config.yaml
objective: "flow_matching"
logit_normal_time: false
norm: "layernorm"
head_dim: 64
layer_scale_init: 0.01
eps: 1e-10
final_lr_fraction: 0.1
Rows from block 2 of a small class-conditioned image flow-matching model, named by matrix and row number. Rows with one number belong to one neuron. Each number is 128 + 24 x the weight over its row's rms, rounded and kept within 0 to 255. All counts start at 0. Numbers have three digits each. After the name is the row's rms in percent of the matrix's.
After each neuron's rows are labels from the 100 images, of 14848 (inputs lightly noised), where the neuron reaches its highest value: "strongest on" is what is common among them. Only what is clearly more common there than usual is listed. The data: stained colorectal tissue patches (NCT-CRC-HE-100K). In brackets: how many of the 100, against the usual share in percent.
# fc1: MLP up (model.blocks.2.mlp.fc1.weight, 576x192), inputs 96-191
# fc2: MLP down (model.blocks.2.mlp.fc2.weight, 192x576, transposed), outputs 96-191

fc1.276 071:141100094155131114137117095168169088132152119152106137143128131176143153156095124145130102132135141111136134092149112148099094115164151129124129163101155147148124115091099176146172148147122139125138104111110112137110113142167147127161133109159091145126097123138125120152097104154075130138
fc2.276 092:108128143092102083165135167097133119112101132148123114163095119149151137129133113137120128106095102078120122170104152124149154118114113163118099154117139068142108134152138123157138110119141109159120167093137121129114105086103141109135102110137136141118080086109110136101132145117145122135
strongest on: tissue: mucus (25 vs 9)

fc1.493 085:128134107150150126104125116079149153106150145101142136101118118126108140103111133134165129196106112131152118138119109127122123142142118141149077105096116127137116103104113119145116163117140159105113103163107126129148099128129103079040134073138139128117129140146119131154156121150121148142
fc2.493 114:110144127125095166154114138158120107100146150116123127127105108119160119093123135132136143121129116113087139162074133123138122059123144144120124147163138152128137138161130144150158083134145108122150163135100121155118109122109182103125152123137146086156137114146137198091148161126150120090
strongest on: tissue: mucus (42 vs 9); tissue: lymphocytes (41 vs 11.2)

fc1.55 080:147127087132134155178145150135147100119123136117095138146071126105103168091136130133119120134107145137141108129100143088114121135152110161167120147093142149117147129117124118118156119089114148143129133193124114117113143119175140094113159149133107154117062168099138116110162125106142140172
fc2.55 080:088165157149161108121121092139130133128136127141134108151168121126129127151090144116132119126145111138129153104120099163115165111128134047067108120150107142116139142138126095100137132125106135070112125199103131084103142134100112167142117086152132138142154109158144119146110122149116148067
strongest on: tissue: lymphocytes (70 vs 11.2)

fc1.158 117:133154120129090100139084162107135111137110132085096127145105144145122158152094129136116137129065147105128112137125155163143160132147123147184171121155119127144174124077100140106108137121156120095139072143168133128163154145150156102125118104184092156133131131122132168129132092107133142107
fc2.158 087:150125142140084117151170087142143118141108170133157135136130127129124148129118138106130130114180116125142134085099128152122133112124088125161123149126146160146121154188140149156150117088120113115137100145149113114137124103108105072104089134150102096139088121114148143115134116112097117124
strongest on: tissue: lymphocytes (66 vs 11.2)

fc1.559 081:148104100135156121115093133111149079170144107128138123128156102131133112160108138136117112125127126109111118119159112117111103120143097154152107139111158124159128112143110199155153121177116129112144113137116131145116156118162093131117133081151116180109133157125173138111090118139111138118
fc2.559 093:123156119137194117139119129109095105136116154111071142146112153113145150085107134116166124146117147129121142151131156121131149112138156138121119135179134110144115164105151120098147082139160100161131145117119120146097120115112148133112128143126119119119112114103103156123163133117122183129
strongest on: tissue: lymphocytes (72 vs 11.2)

fc1.502 099:143124084134138130194115164128131124128141148111103166126121137121145137135148107148135114106147132127123129126103101121130130110106108117140144151097147159112163118099113152129115136153126136137098126176124108130103115135205105070085114105150081147109116113138138109122165128142109186148
fc2.502 144:121118099121114118119106103107103131132127164144152138094117142132131069155079074130121128110136127084115142126179149133139114121107142140145103148122088166143098143110123106112080119167145094124172165095131132166124097126146179140161145087124128176134121137097138136137104114136085186112
strongest on: tissue: lymphocytes (100 vs 11.2)

fc1.88 090:130114103156142166118124080131154087129149145164137121136158083132126119128102142121126119154124151111160110107124125106126117148151131118125123117091115116152131110128149173140138154162109157084161108132131128117134137129117102145098133109167117136130122173089175143134116114191095124120
fc2.88 096:164164145083163072174130144152121115171127108074104121176111118130112131112124146127151106120129115091091164135097078137075147099137141134146108152128158165098145173108130152145099084141147090159110179100136111127139123125151138103115119098109156118122117106155150162106157160093130108103
strongest on: tissue: lymphocytes (94 vs 11.2)

fc1.281 101:099128110140104153134130038108099104151097095159092101138105123148135153125131118212099141092143152141092115118162113092121133119215145106119136137092164124110135128146113124132128143099148155132146094111104135130102133156166094137127120130096100112094129136148106128130164168123150128123
fc2.281 091:153130115080117126128158175112141105136157166125142159141140158114117103107102137215154131136124124117155180084135133149118144116061134123165109131128130141145111104126146128151135147097132126150097135086091097145155093118134105101097112112161146120163100104109154109115100070145135143096
strongest on: tissue: lymphocytes (42 vs 11.2)

fc1.180 084:116084089156119088114132140105183074114172157115112141100130104120096163138110131145111130170099088133131126118139127134176128097115162154111084143118099141125142101099167123165136125155101131126137127159131106164150124102153148106134121097127104146106084104134144106146110138147127140110
fc2.180 080:120104131131087125117082117173114152144112114098109111175124137152149130127153127137118134094132144090126175123151127121075094142150141100092130143169150183089180116131063146113143184147133119105132132155126098130100113134130102162169137124113152123114150096089144137151126159148135148160
strongest on: tissue: normal colon mucosa (36 vs 8.8); tissue: lymphocytes (27 vs 11.2)

fc1.510 097:120130104145122146137117107114113102110131128142106115141169154116147154102120122134182158086120140105147128112132095140094116112175112141164114134108137104156122094126102134146176129150126150115127090124168149138141098139124163134085128067118136161116099148129146175139115137160108160138
fc2.510 092:135203159141113116141114136121133120150128123092134156173121089136116093165145116173118082172115146122102127169114135132106151177094124129122144124131126141097076131099090127096118115151140118114146154078139121128117157120118122118104089126119096083120117097134123124125111119120142097146
strongest on: tissue: lymphocytes (43 vs 11.2); tissue: normal colon mucosa (36 vs 8.8)

fc1.425 100:127139130111101116165128147086129104141092119121091136092143129125098105108123130126114166081137168136170138165139126135137142089118103082134151086098137151093121147120154135101121143144133181153119125161118183096130106107141105137151139129109118121113137109105118122136158159138128136131
fc2.425 114:118127133151110142134116085140105084098153161081148160115145081075141084135116156113149108153098124142085116119108152106082115103124142103101124133117121121085121095125128173124080105142115136081180134117118151111120093127116202137093134118173149115126113130130149107135141086105144119096
strongest on: tissue: smooth muscle (36 vs 13.4); tissue: tumour epithelium (33 vs 15)

fc1.313 095:123143114152144131146132156101153102109138137116122135148102162126106078118158103141131148131119115105136164089129097151121128124145128169097101143103143150153153109134097129124123134096101150129142169162121129099126117136125142128092152121133072150104117118140126089182178136097107161137
fc2.313 076:153120103118153125127103109140113073141148120117118134102096110112149180152140114133103127131103130114155151140148147148154143124130127091150157110121134162052163131188154142137124150078139109121129140120110121129131124090166134149152115130134148115138148152131127152116103151141171126124
strongest on: tissue: normal colon mucosa (28 vs 8.8)

fc1.426 075:144114144143184109142129105153114148141141148135101146152145118132112143112134139107120124151155134121143139130100133125127125164150128114108175111099112131080114107142103144097106140137132149114090124108112139126152137154129109122000145154127122151108144148115094099127168093153152108142
fc2.426 110:091147143107165120109129110134113096108107110117148139118129130126163124163099145125145099078097097129095129168072130104146138107121168155152134118151108155180131135138124125164125101131139146133140194123119140119202107133135147110146123109135111116149134139131160164134122156113132097117
strongest on: tissue: lymphocytes (53 vs 11.2)

fc1.332 080:078186143111099172146134120123139109110091091128132104112097137123140144128086130139115157143135146130124124155123088138144118095131096085148120094110178139096130166097138153100132173066145144128118114145112152104120122122106101123157165119142115143096158102138116125130156141123115140124
fc2.332 112:121102131126102115146107112090163097145146171113114145147158112055147096113085132133160131119108126150146097097085144154110130124127152130135126128161154119166150113117172108140134100090147111143151125105139159152133085093147176137144095131097127124117090161120102139119108110135134088117
strongest on: tissue: tumour epithelium (39 vs 15)

fc1.433 092:149120081126184120147145095100135147144144135095118133142108131109115139125153131134123120111113089148104145106146139132140123149152134161090109164131099145137188101124128135153149100128167167142131134175121107129119151115177149078059104091188088134107123117146110077159164113139096168134
fc2.433 116:130129139145164130127137123146131121102153166157147129132139130093133052094139094150167120128141157144132141105134132156128143102104094057156127109130119133151125105150125120132113137131114099150129120177151148146134061110125141125181155136126141124167137136133165153108096101134166133124
strongest on: tissue: tumour epithelium (51 vs 15)

fc1.299 081:154132073118119111116111135074139126141153131139117139117135133148093147133109117130125133132119145098112135104145109107097121137105108165123125150104134165145119163105107147155126089151099118121134111170131146158153144131170142121128105099133122184104136167119074198110128147146093163095
fc2.299 086:139117131103166144114129131124112120119107109092135144149121109146150151149093123146102105121144132138111180105122121112102156111152130168165138134123056134140119140102141076142138142132104158094107156128133124110084106137128086111154122141143142100118132115132135059154128136097172147153
strongest on: tissue: mucus (65 vs 9)

fc1.279 124:112122103140097099149122128126163114132111143121115141118167121122124090149138117148089128127109116140131100127161105128171187090133152116128142146105120151078147139045180154138100157155130148134122114177144143143153069124161137120138113096129099117137106115132097129140152142072108119107
fc2.279 101:111140127163126136098082182105147154156128095115112102126110086117148182161136126117113152127126166127097129099135152145083097153167127106078147112150114118143110161136103085123119153122093162133143112140127191117151175152123090133139159147141106152072114163149137132179145162170173133127
strongest on: tissue: adipose tissue (29 vs 10.3)

fc1.462 097:098133136109066143127099164115142102135132126161126125113109151127157130125109102115161104139154083146160109110118093147113100141121102139147097123188153156135151160114130155134155137116070113138138115162142118132126113108129133111087132114113114137124112131121206155080113121119093116132
fc2.462 111:128135109165155102100162059134112151103152114129116090108121173110122150134132149112114117105132142127112099127123149087169133116097138139091118146132133163111113121119152175145111157103128126174159103116143143114059138111142167105172095109158113120153127103122101126132121112131124148131
strongest on: tissue: mucus (64 vs 9); tissue: adipose tissue (29 vs 10.3)

fc1.219 119:118112112155137136126119126134133135134181127155104087136146098168106137173167121151107079123089114079140089051142100116164146175115142125124103199073159151129166114090082146150110130149104129121113165149126133143108114160124119139126120160113125128148141165130127149106147156151123131082
fc2.219 105:088134099136101123094173104160129135153144143125159139084129088111123102083124154114112175137089138101100122150116149104123123082150147121116102141134136103120121115142169147133086116128129119103185119121154166141143149100115179153147142137204115133142122143116105137134103116098096133100
strongest on: tissue: adipose tissue (35 vs 10.3)

fc1.554 114:110117135106152143125121093140127162140121129136133108131129107156157181089146120113139105160186146122127111130088134132112125201095125139127134108136137124151130123155078157118160111118116138136109090109126107104106138139096136092133143117140125172140151123147151130112133134174137139166
fc2.554 102:118122131136123124140143121136151049129124128123083134131151107122142114156131124177096171125109126118118139103169121154110111135137149112140145118115138135113151099175145115125093182156135123153164108138139134118118124102120119129123144121191119104129139164147120116080114105115116136155
strongest on: tissue: adipose tissue (33 vs 10.3)

fc1.162 077:121158117125136103101136099101169130121160124140146114111104137157104155155102145131147118139083078107136092101163099119129132156137134170142096146176131134127130119089142138165120142131099166099162146166140128159141147134146105104124099089153140103133111132137136110149102102124083119111
fc2.162 083:153079111122128151126075123122101139116112156135128137114129123124144108108103134135121129163135136139091167145154149130105126093129107122104115089124130150169110112158135130137121110098142118129144102186164158140115071139134143124114141132106102140139156170128141162121148145146138208160
strongest on: tissue: tumour epithelium (61 vs 15)

fc1.133 083:124108118149138142112129136149120087104138122134122085132106169117122185136098135104141120116127094087133100127128085116119100127088105155122093165175152153147129140108148130173173158148115107167102135161176154155163128119139136122144070082144137145137097086164149133166083156128121137139
fc2.133 081:159145121147155133132105138111129105116119120146132097141154064094129071135107110104128130153111141142120181138161155148133139115156116108089134092109098136154139116152116135109116100155123144112166091170141160132177085135113145109151134140082133117133134160086128140088114127065140150124
strongest on: tissue: mucus (67 vs 9)

fc1.466 084:139115086147107157150147137127143093116140114117110141111158172122133086139137146168081152101081121138134117105137119116138178093125142151141113168124141139144162133076166112140106157165108130133146148171125175145146109088176159132121106101143105109116096119123101096140127161084109144132
fc2.466 073:117108132118136161123101125116146135155129115134133070153133100117158155070172108143141109130164147095076130113140143135111126134132130105115092100174125110150170119157112130135106101163095120130100102136188159102105145143110111135165124146141129161120127133147193145124115110142148133116
strongest on: tissue: tumour epithelium (45 vs 15)

fc1.273 076:127163155091148130135131123114118142137104157098114117158109157129094097054094124080148096150143113128144132121146108164123147120138127080156122075121168129098118138122128145128119125123151143135063126148127121100146105101134154100149129102121147117111130106115073151119158145152099123133
fc2.273 103:146087094123158099113133137104153141118113128155115119133176108110131145197121156114126177097112127152113121112165130122109108131139136121118121119121132153117143138140138089131144127100125144127156111126128139138121105133161095157140165144115119136142124169147189087135094110113140149136
strongest on: tissue: normal colon mucosa (49 vs 8.8)

fc1.81 089:115114074124177095165132146108141096110162163111092150144129149109114164143154160124126123125099110091130112140128143129099117106144135164091123175095125157132175114122094127133150129132137137143130135157129112132139113122211111096084111108148065188100097128112125115110166131121114148129
fc2.81 108:148107116147152091147147121110133118134120140134177126149101101105155071140151071137148144111160146159156122124131155150182136111126087130145128140170107130129119105138188127115120173101082082105132128127120163128122104126155132092166140114118113176151145153113182158133095096113126165176
strongest on: tissue: lymphocytes (87 vs 11.2)

fc1.129 085:107122106106144155146113162149140102120132116158128117095102141119139141111155146128129094131058136099112166103148148091102123117097116155097111133107140135166167118142123132121102115117159135146168122150099163132072082117126136127128137148132097141143124115159138072155125159174118163113
fc2.129 075:143127123127164107179156156107122146087119132129156148100116109169137121144171111137109139091134118133103107112164149173132117147146126109075141112125091172046147115139126089120132133088098113114110103124152116128128152134144123136122118122098096133129136146098149121152120113100128086153
strongest on: tissue: tumour epithelium (54 vs 15)

fc1.205 096:134170118164157118122118143112123101146134137119133114178152158161128118164132128144149102141138091121185089140120110090111160161101135131160074169125158130149116116129136155155148155149100151111082129156144130144124094085142099125094120083117144105136089151072137141124104154111128095145
fc2.205 093:099130113114136186113085104131090139144141142109108118085169094107141106106120125162099129155100129116111112118108162114106165076155150156095095135149178129103107133108137117116124131146135139134193153130149149116148122129118154144143146132169165140136119141177115115166129114139144144090
strongest on: tissue: tumour epithelium (48 vs 15); tissue: mucus (27 vs 9)

fc1.41 114:154143132113141110127110137088150115151092147076130151145162154116158109125109119092129106118129088155151102149168128139088159093141118130158173126171131115130100132138151125136121135174116167081136128108105158147111100109163136154111127079171114126109120133113124129115103142129099128117
fc2.41 094:088134142140133178137091146119106132139129094122137123082142036142106156143152125123106146130116129124096110105121134126127094137181123124102106151129151091102087119139137119132130158142108150131170147129159152120126173168115130147147120155150070133117135132132109098152136103144143126121
strongest on: tissue: mucus (28 vs 9)

fc1.374 078:115110124132168132179142165135124127114117136143045167130111136110145162122153099122122107085106124136136113164107140134143134111136105171086150145097133135154141130108121123111134108149101146137116131158084147152149103125158140107078146120097077150098124124119102084136133114138141157148
fc2.374 080:112140114105152125125128098116165113080137129137118082155125126136144094089137113144117134151105132161112132132103103124116114086114126104133083142191127138148186113146130109158110134137096131142118112142177143101113106126136113177171108090133113118145129139134175146106130139083136109126
strongest on: tissue: normal colon mucosa (35 vs 8.8)

fc1.288 107:122118101124119077129094145096103176160122111133129142169070142123109105102160119115138117066134132117126120103110111126120138116136145128137137154136130160112118143137143121152079124121154127146111094118076152131063131128173102169125125079156087120137153159128142134115132146131159136107
fc2.288 079:143139153167158153140177138143138119113173180134121123099170140167103129145115123148130105170130139132167173101133182133090081139108114114132149094155104152127200112151114146122133136100128137160153093138173120133091156118136101145127129129133120120103124141098121107156116114125117126097
strongest on: tissue: lymphocytes (78 vs 11.2)

fc1.204 116:139152157117141100163102142096122150110143175119124120101164097142099161171090118120107104138114141086128100121132109137140101116173106126117106102098123168143084135063109153119112141151131132103097146121083108113171138134118147113124098118141118140124102092132129146126118158146124169120
fc2.204 120:151125157147142122121177092084155091094134125135153109153156176138144134106120138154122116132109115129190187104127134123125148128059136124155134115129130125124105117136115105121141081122133130156154141113119130127148131090153153122122103121140111111123087108099123148106114126125126107130
strongest on: tissue: debris (27 vs 11.1)

fc1.369 089:151148125153134131134136128112126112118114124091128131199193152120139089125128150122134148100148146148142130169130130121074155127135113115165136152116144104126126103146154128121142144156125143110126124126142148115134102096134117164016150108167130125142102143108122143133129139127120129168
fc2.369 135:128146112106144115109104126136087144189112120119130119109147118135169122163117128143133134142098123106150087125085175107123106097088138173150103124128122124103111113129114129137094126129104193149147167125172114115153156112110158163113104110153136133074119116158162119161091113155145122078
strongest on: tissue: tumour epithelium (33 vs 15); tissue: normal colon mucosa (26 vs 8.8)

fc1.327 101:159100137121116164121120146146129100127128133145147125127146162122156120133142131130153140114156162127137161141106084164122124152140146085103203104128139161097157128136106142114085139147144136135119112119147138085114094160129110141137099151124125115133157096153106124146150117132111142121
fc2.327 083:100164135137111131122175071179114114121134156080127141123144081092124084133124146111108119147090125139122123133118172106109128093111129091107133128142133140085127131129133117172123164158130133106205123121157136101108097121122184135122107105199147132155119137135106148114105091135085130102
strongest on: tissue: tumour epithelium (36 vs 15)

fc1.38 097:111172097106102146136107114079135122152132147147134131108121098094114102108125138133167116179127139126146137116129109118115154134149105151142108116110108124174153128114152142129116118132135178119118074158135144096097097124145080104044145081140117129094135156153138124158185162154088156142
fc2.38 118:110144143116117138155139116162165101129135143120147116110128148116161082123125137145162127121111128121083148157088158137120107089128151150145084127126156165144131116158119140166149106138182131146144161139117118129137111126119156123163136108112137064176140099120096164106133120104160119094
strongest on: tissue: lymphocytes (99 vs 11.2)

fc1.396 090:130125141101123125140058186113136095134102134126125140137121179091118159102096098160113121116186120137110133128102109169117128132173102117135135113126145135128137138132115128097134099099151108154049116136113145137110127129129083121121132136067118145096133133155129139086165163129143135134
fc2.396 082:099138132128119153112156100147063121146125108148111136127166089102162089106068144169159121112080142183141152103122159103123122106101174123125140127162149139091111100142145154149151170110077179106154154134124136097132124122112145118081138154148156122131110123143124125166097107110146128102
strongest on: tissue: lymphocytes (36 vs 11.2)

fc1.404 085:112098095161157148127132143124102116148177125163139117136147116136128158141119124147185070135100135092148139103110119106131123168115094156127109163124167147158174135142115141120146111125116155124122115162134112128126133148144091126074102129138113116072126166130132158125144080140093155128
fc2.404 118:117132132114165131105153126147152139127106129095102146125164127092128103079087124096099160122117155157122096139111099114121127119170193139104091160121114113164139134096107126150145075113173098077144121136109166166131114110145119148140133161161138134201115119167121141149154160126103164122
strongest on: tissue: normal colon mucosa (43 vs 8.8)

fc1.452 077:155119149105096139133102158121129149122111161149121133124140112151106116154144124132119110130143054125147114141155094145127130114129122150117106121160138154132117155091124128153128123134143140132088143146108133134139103104157153116098092110109126110104130095147139159120130147129127141128
fc2.452 073:110130109162118126112128100143126134122140141116166137063124104123131103112151131115109115139126131155097124105178174130087122088143137142113114115105139161134115126146147174130086173096121105122197110156158161105140125156125146124106129104133098104158171136091180121140120102098104122104
strongest on: tissue: mucus (55 vs 9)

fc1.523 073:104151113088135171157136125135145109138133129102122107138131162170169118142120097151147112122112161158145125111133108114122138100141142080152158148122160137095174082086174129137093153140112141147126105168114147085115099136137120123144114106140130101135168118117069175126150129114127097099
fc2.523 092:112156128139148095130080122095141178083106115144161166083109100140116126120088156109109162122148135131121133139148129147180150157116139130136141146151092109132134131130126125112114115096141117133126106086135104142135138171124130122155130140117101113126113103095189156095104143157115144151
strongest on: tissue: normal colon mucosa (25 vs 8.8)

fc1.518 122:100091081117118138144131125126156102146144113124106166129098128150164154120125111128173153127102087154145115121132157127128122151120066132111164147149158143124170127135140165119088102105168134133154104114130135134110121158154109100128119095159087161152158141141119151113109156152123161155
fc2.518 113:132126126128147131140093210124111169172162128121142098122129107143115146144113094165126150162114177154096138131156101126139145140157143092102094115081119143131100108104137120109132116115124143122120118142071142091085166118084091116144127134113122118079096117079148097179173148127142140112
strongest on: tissue: adipose tissue (32 vs 10.3)

fc1.429 081:096077119117150155116084152112138128133149156137133126091139107149151147123122108107143122116143103123133123103167117139134112138141142111054111110138130150085139122115117148168088110153084137151131129105126140106163084158154164120139122135121158086141131123093099128068148118148115101072
fc2.429 085:176140108151176082135180103131145141125123120137127113169121114170125122135162130082112107121113144118126133127141120124119141110125126143150154082111115099143134099144090075115138122096116091153117126142123124108114114121122098119150128125114094127115149144159151130087087152144145137148
strongest on: tissue: smooth muscle (54 vs 13.4)

fc1.561 082:120154111119120112114163141093164158125144129143146083114109167154118098130134154104104126165120120106124147126169123142086158128145107182149124138142149154164096103096106142139105147127157142121153094135120172118124099131154094140118070090104146122128144120123130177134137117113056133133
fc2.561 089:161097122121109173154057123138095139140098134158132165135084093170137148122144139110169127116111130150139123078133146149138082144117145134101118111130120115116144174143167120103090129097119138125118128136153167118144132128093156109115153148143115165089131158129089100128134134123167162120
strongest on: tissue: mucus (45 vs 9)

fc1.13 103:101143083091107139196121152116148135115133152142093144107104108166090136109127136138137159091138165132143127130120083150145143147158082093097154135112158168113163163113114110125140142143130169168101116156133141092135096122179115106137117110126110117127155112133097136107153139156116169151
fc2.13 085:137123142150131106132089156129157104151087133140167130144096145164144099168124110126135121147158082107083161109110108159109128106157124183150114156147156138137127139145117131132111124138173096136138134135155163157147140158131136105086111078098104161095123133130133145114159126098074131107
strongest on: tissue: tumour epithelium (67 vs 15)

fc1.62 088:167144111140164154138137158106103111166094141104145143172138175130143122154139148132159100111100106112132150125092122124060119135156105134122138112155147136138118126173120102154121105126150134136129120129151128118128116135180103145050124122163137117136097122116088150110123103111137111167
fc2.62 115:130144126121144131153121128076104132142094146134150181104194076126149145124104105167116158126145142137171113116091152121116109128123130166149104151149129100136125121111135093127127154057114146140141142146156157123125140122103137165127090155131135131091121149164174122162097127129125154093
strongest on: tissue: tumour epithelium (37 vs 15); tissue: normal colon mucosa (26 vs 8.8)

fc1.517 072:128117137132140128125125100125138151154169150141110108134156084164127188169117160082180145130121107093164158138143131115157117142082126127076108119089121114138132123161143131158138095143127165124141131129142118154157143120105167143137137133137141122120109121132122160143099096133093144080
fc2.517 077:111189121148128135116143127140140131044110108149132138110103134137134092131133100078095112143132124128137095132134115132092092156172141131151146128135153165131122143082068135092108141133150070109138110161109130102156108129171076103135105114111142130158144115127130122125149178141121136184
strongest on: tissue: tumour epithelium (46 vs 15)

fc1.42 079:161141084137148107127129122045134148135159118118146118112081118151112112119132124121109142097131116122119142095155118135155133131151085157145115172122148142126121167103137111154128143133132134125145107195085093156107132119204116111117117082116135167100112135111126144116119137149100169122
fc2.42 076:095121147112134116121103115133102126125145171129051118124162150150156128093100154100163123152150151160140131110189130113133114141090125095097125101110106130127125130138155104102110125132108138159103144171166087105155091135090148181148132159143120143132101160136158129142134123160147156114
strongest on: tissue: mucus (31 vs 9)

fc1.296 082:089157152112110145159112155120142103162095132107124137136120119123152127115119108143147130188140064186142123138121174117133150119141123127117099105154146104162143124127142135101149118112138168105120126107125119142108140095102097123055146103110090115088131116112114134142144128142127104123
fc2.296 087:146118111112122165118166078139120078112165137107126106129139159113105121128116157156115121085112139102136130123085124113126113094090102126150117138104113128119098161146129142159116103100123134134155150101143117106093104135148155129141117151170163104191158109157156164101107098146125141123
strongest on: tissue: mucus (48 vs 9)

fc1.211 132:122122125151169135123104128114139100175145153124131119165097156173142145113159119109128090110098102072145121040129117108150131131148124145115121182102133161114162095124074144154088111100090135134092171145140139123128128152142133133121134138123076150124112133112127143118129167145136134109
fc2.211 134:103105132133161147138088191092109190170134095082155130103136080128128176167137111137119171151124156133096161130157138132093111130163131081084139118139116159118115122136138131114125144116124145113148111095133133126139148114121099151156148146135120126084137154118124091185149144103150157116
strongest on: tissue: adipose tissue (29 vs 10.3)

fc1.395 076:130143138148100101134142092117136111138163088150125094108115176180114176167118161134126147142105109112099131156171100159119132121105095148070108138150154136144118140103113132164131116197121177136132087118153128153152137116134128127155094087109123143115129112110102145149103174115127131097
fc2.395 082:124132135111101160120116164135130087091101157135159146150113094146109060140100095108132134114153142133171125131155129148120115126144114122192134148099106121146133135127147083115114130175129066143126115142134097162143089142122129144163128121132124143108141111121132122088103117144132186161
strongest on: tissue: debris (27 vs 11.1); tissue: adipose tissue (26 vs 10.3)

fc1.436 087:133177131148109147130157092103152134150148128126160085140113127180115090126135138163134129131118130116143115147179110134121096144102106109155115129089171126115143131139122159138126135108166176124189124102138147094092077129132184143112138124143156108120131117186157185141156121163122106110
fc2.436 078:141102140083108123103095146119149168133080121124115177133111114141127181130163111178147144119127145126125119119117120146130110122134135122118115122157119130158159115102183100110155124101142092112071145107106123135107162130099076109145151140105145109143178138109150086099112147125145123137
strongest on: tissue: adipose tissue (42 vs 10.3)

fc1.111 108:196134142110109127125092136105125125156141139136160100113168137115135112155147135162138078125135124117117128098130077135131103132143153125110158131135113161102137124129132110141091133143127129134136111091117099115114132179134089128108076117136110098136127128153120124126142145133091164105
fc2.111 090:141125123143103139109193077118084083123122137110137129125137138121133090114122159169112129151087132118165144120110140106122146130070154141130123143134106108131108128103135136166130120116134137135188143088156136103148131112136198097127130128172125112125108111094121116126127097123094128116
strongest on: tissue: tumour epithelium (33 vs 15)

fc1.287 076:129141140152116138162136132149141106132123126150145111157120167154143106127140101095119140127120126114123144179053097128164140121137079120158148120149154145125106127111122134114151150094130093154077134108131137118076136121117114128140133144130100170116109100162116112157110128148130131206
fc2.287 093:119126152122094121109117146110138117111114144128096123130163102121159142123133129115157101131127131103160112127107147129091077115128173086072096139083147128124164125150128167147099110122161156123160122108103156145117105159102152164110131107099178136126116110120112160098111144089165123091
strongest on: tissue: smooth muscle (56 vs 13.4)

fc1.101 088:116113122118148121186147126125141188108126138114090176062100122131100171140123126154112125144145136119111105099107145136146133112139166100121173102151153190146155131134119143134117112122103118160118137147098100130116136151176115130125125166108076152109126112153128133102177147115125165109
fc2.101 097:160149108147137148112091150159092135131140097129098124166143123127138080110106105134122132108141129160139181155104163106114132135092090166172103163084138084161131099108155136096118130150126178104130145149117120114122109113105150097067128081128165079077144151137124132110125129105123115129
strongest on: tissue: debris (36 vs 11.1)

fc1.193 121:134107092068109160122101099145174129162163162140136116149107113115085107109140145175116131118103155112136113112113133133150188100135126130117157115183155139161176121117125143150103141116152141119134122135114117096167162162180116128107118118125114132095153131076132160110123102121121122131
fc2.193 125:146133129169115098111177149124151132146125112145112101087141142145156110121118130149165130194120136127132143129138133129107126138144097110125155148128132109143119115141110154164138111081192118150159102139134146126136101106095121112131129151186110096127129101088124093132102123113107151100
strongest on: tissue: lymphocytes (34 vs 11.2)

fc1.96 072:130151104129089195108128124140177140133108106155129105093130125165096124142141169146151131122143138081147155173164108165122104122152116160087149156128147168123130138115122100149130121113151150142154120139135145156118091149145111145100139112131136140122133141158078160118135167158119166096
fc2.96 082:139091136102091095128115134100145100067134129158142153159116151127131130111091085126125150118137142167127124108143123148131113163128144103149138155126116118126119159124154112089129104107101094106123119134097133101135107128118142094128134171106132110140135126103155077110132088069135131188
strongest on: tissue: debris (47 vs 11.1)

fc1.59 133:133115109124101097160139122130140142106130183102113115151133124150146192148090098085129119132095135105111110116082131179144094143134120113150165122109134146146149112088119134089113133130163153107109078155127108146110140136145189103124062105156093162109133105170128167139120132157140186104
fc2.59 118:096154121150144152102075192097142187163114088148133137126135117144156124135118160090130113145127162172115136092112152113084145105160153108072145139150128145112089118196103132151097126146100142133118107146105153108143159136142096165155174129137127093131109156117132107147127153131142113122
strongest on: tissue: adipose tissue (35 vs 10.3)

fc1.259 086:149124118156138142168135135166160111098151155111101145145131130168154130147140119092105116118121135139167083152130108101136157114191156125103155127118176147126138121112102143100141142178112133137120119083103093151126112111157160123108143122130085161124091095127118109157089137098136139113
fc2.259 099:112146110130088084132110127092136101094108120103114138096133143147158095109170130137135108123110154123112138123096148141146126160093173120081114156117169090159121110131157120165137110131148114092138148099180133106119136120118140115129141141138120073148129126117148117078133103156143080103
strongest on: tissue: smooth muscle (61 vs 13.4)

fc1.353 095:145090103141145105145150127125147169128133166070144159109109139145128100143116057128101148148138113150133125056142158132097127122123099124161108157131086129117128109118113140134140140124046086113126166119129107138145142135160153115115133100170118179124098127142151130143107100120112129121
fc2.353 081:155098119138132119125119115103122126142133134157123092110138132093117157164123146140142121118111140119122165184124123138141157127108086114125147115143126119118136122119152134145154112100134125121120079137130141159155118147150142118160138165128106103125141196106095133113128122122128146182
strongest on: tissue: normal colon mucosa (25 vs 8.8)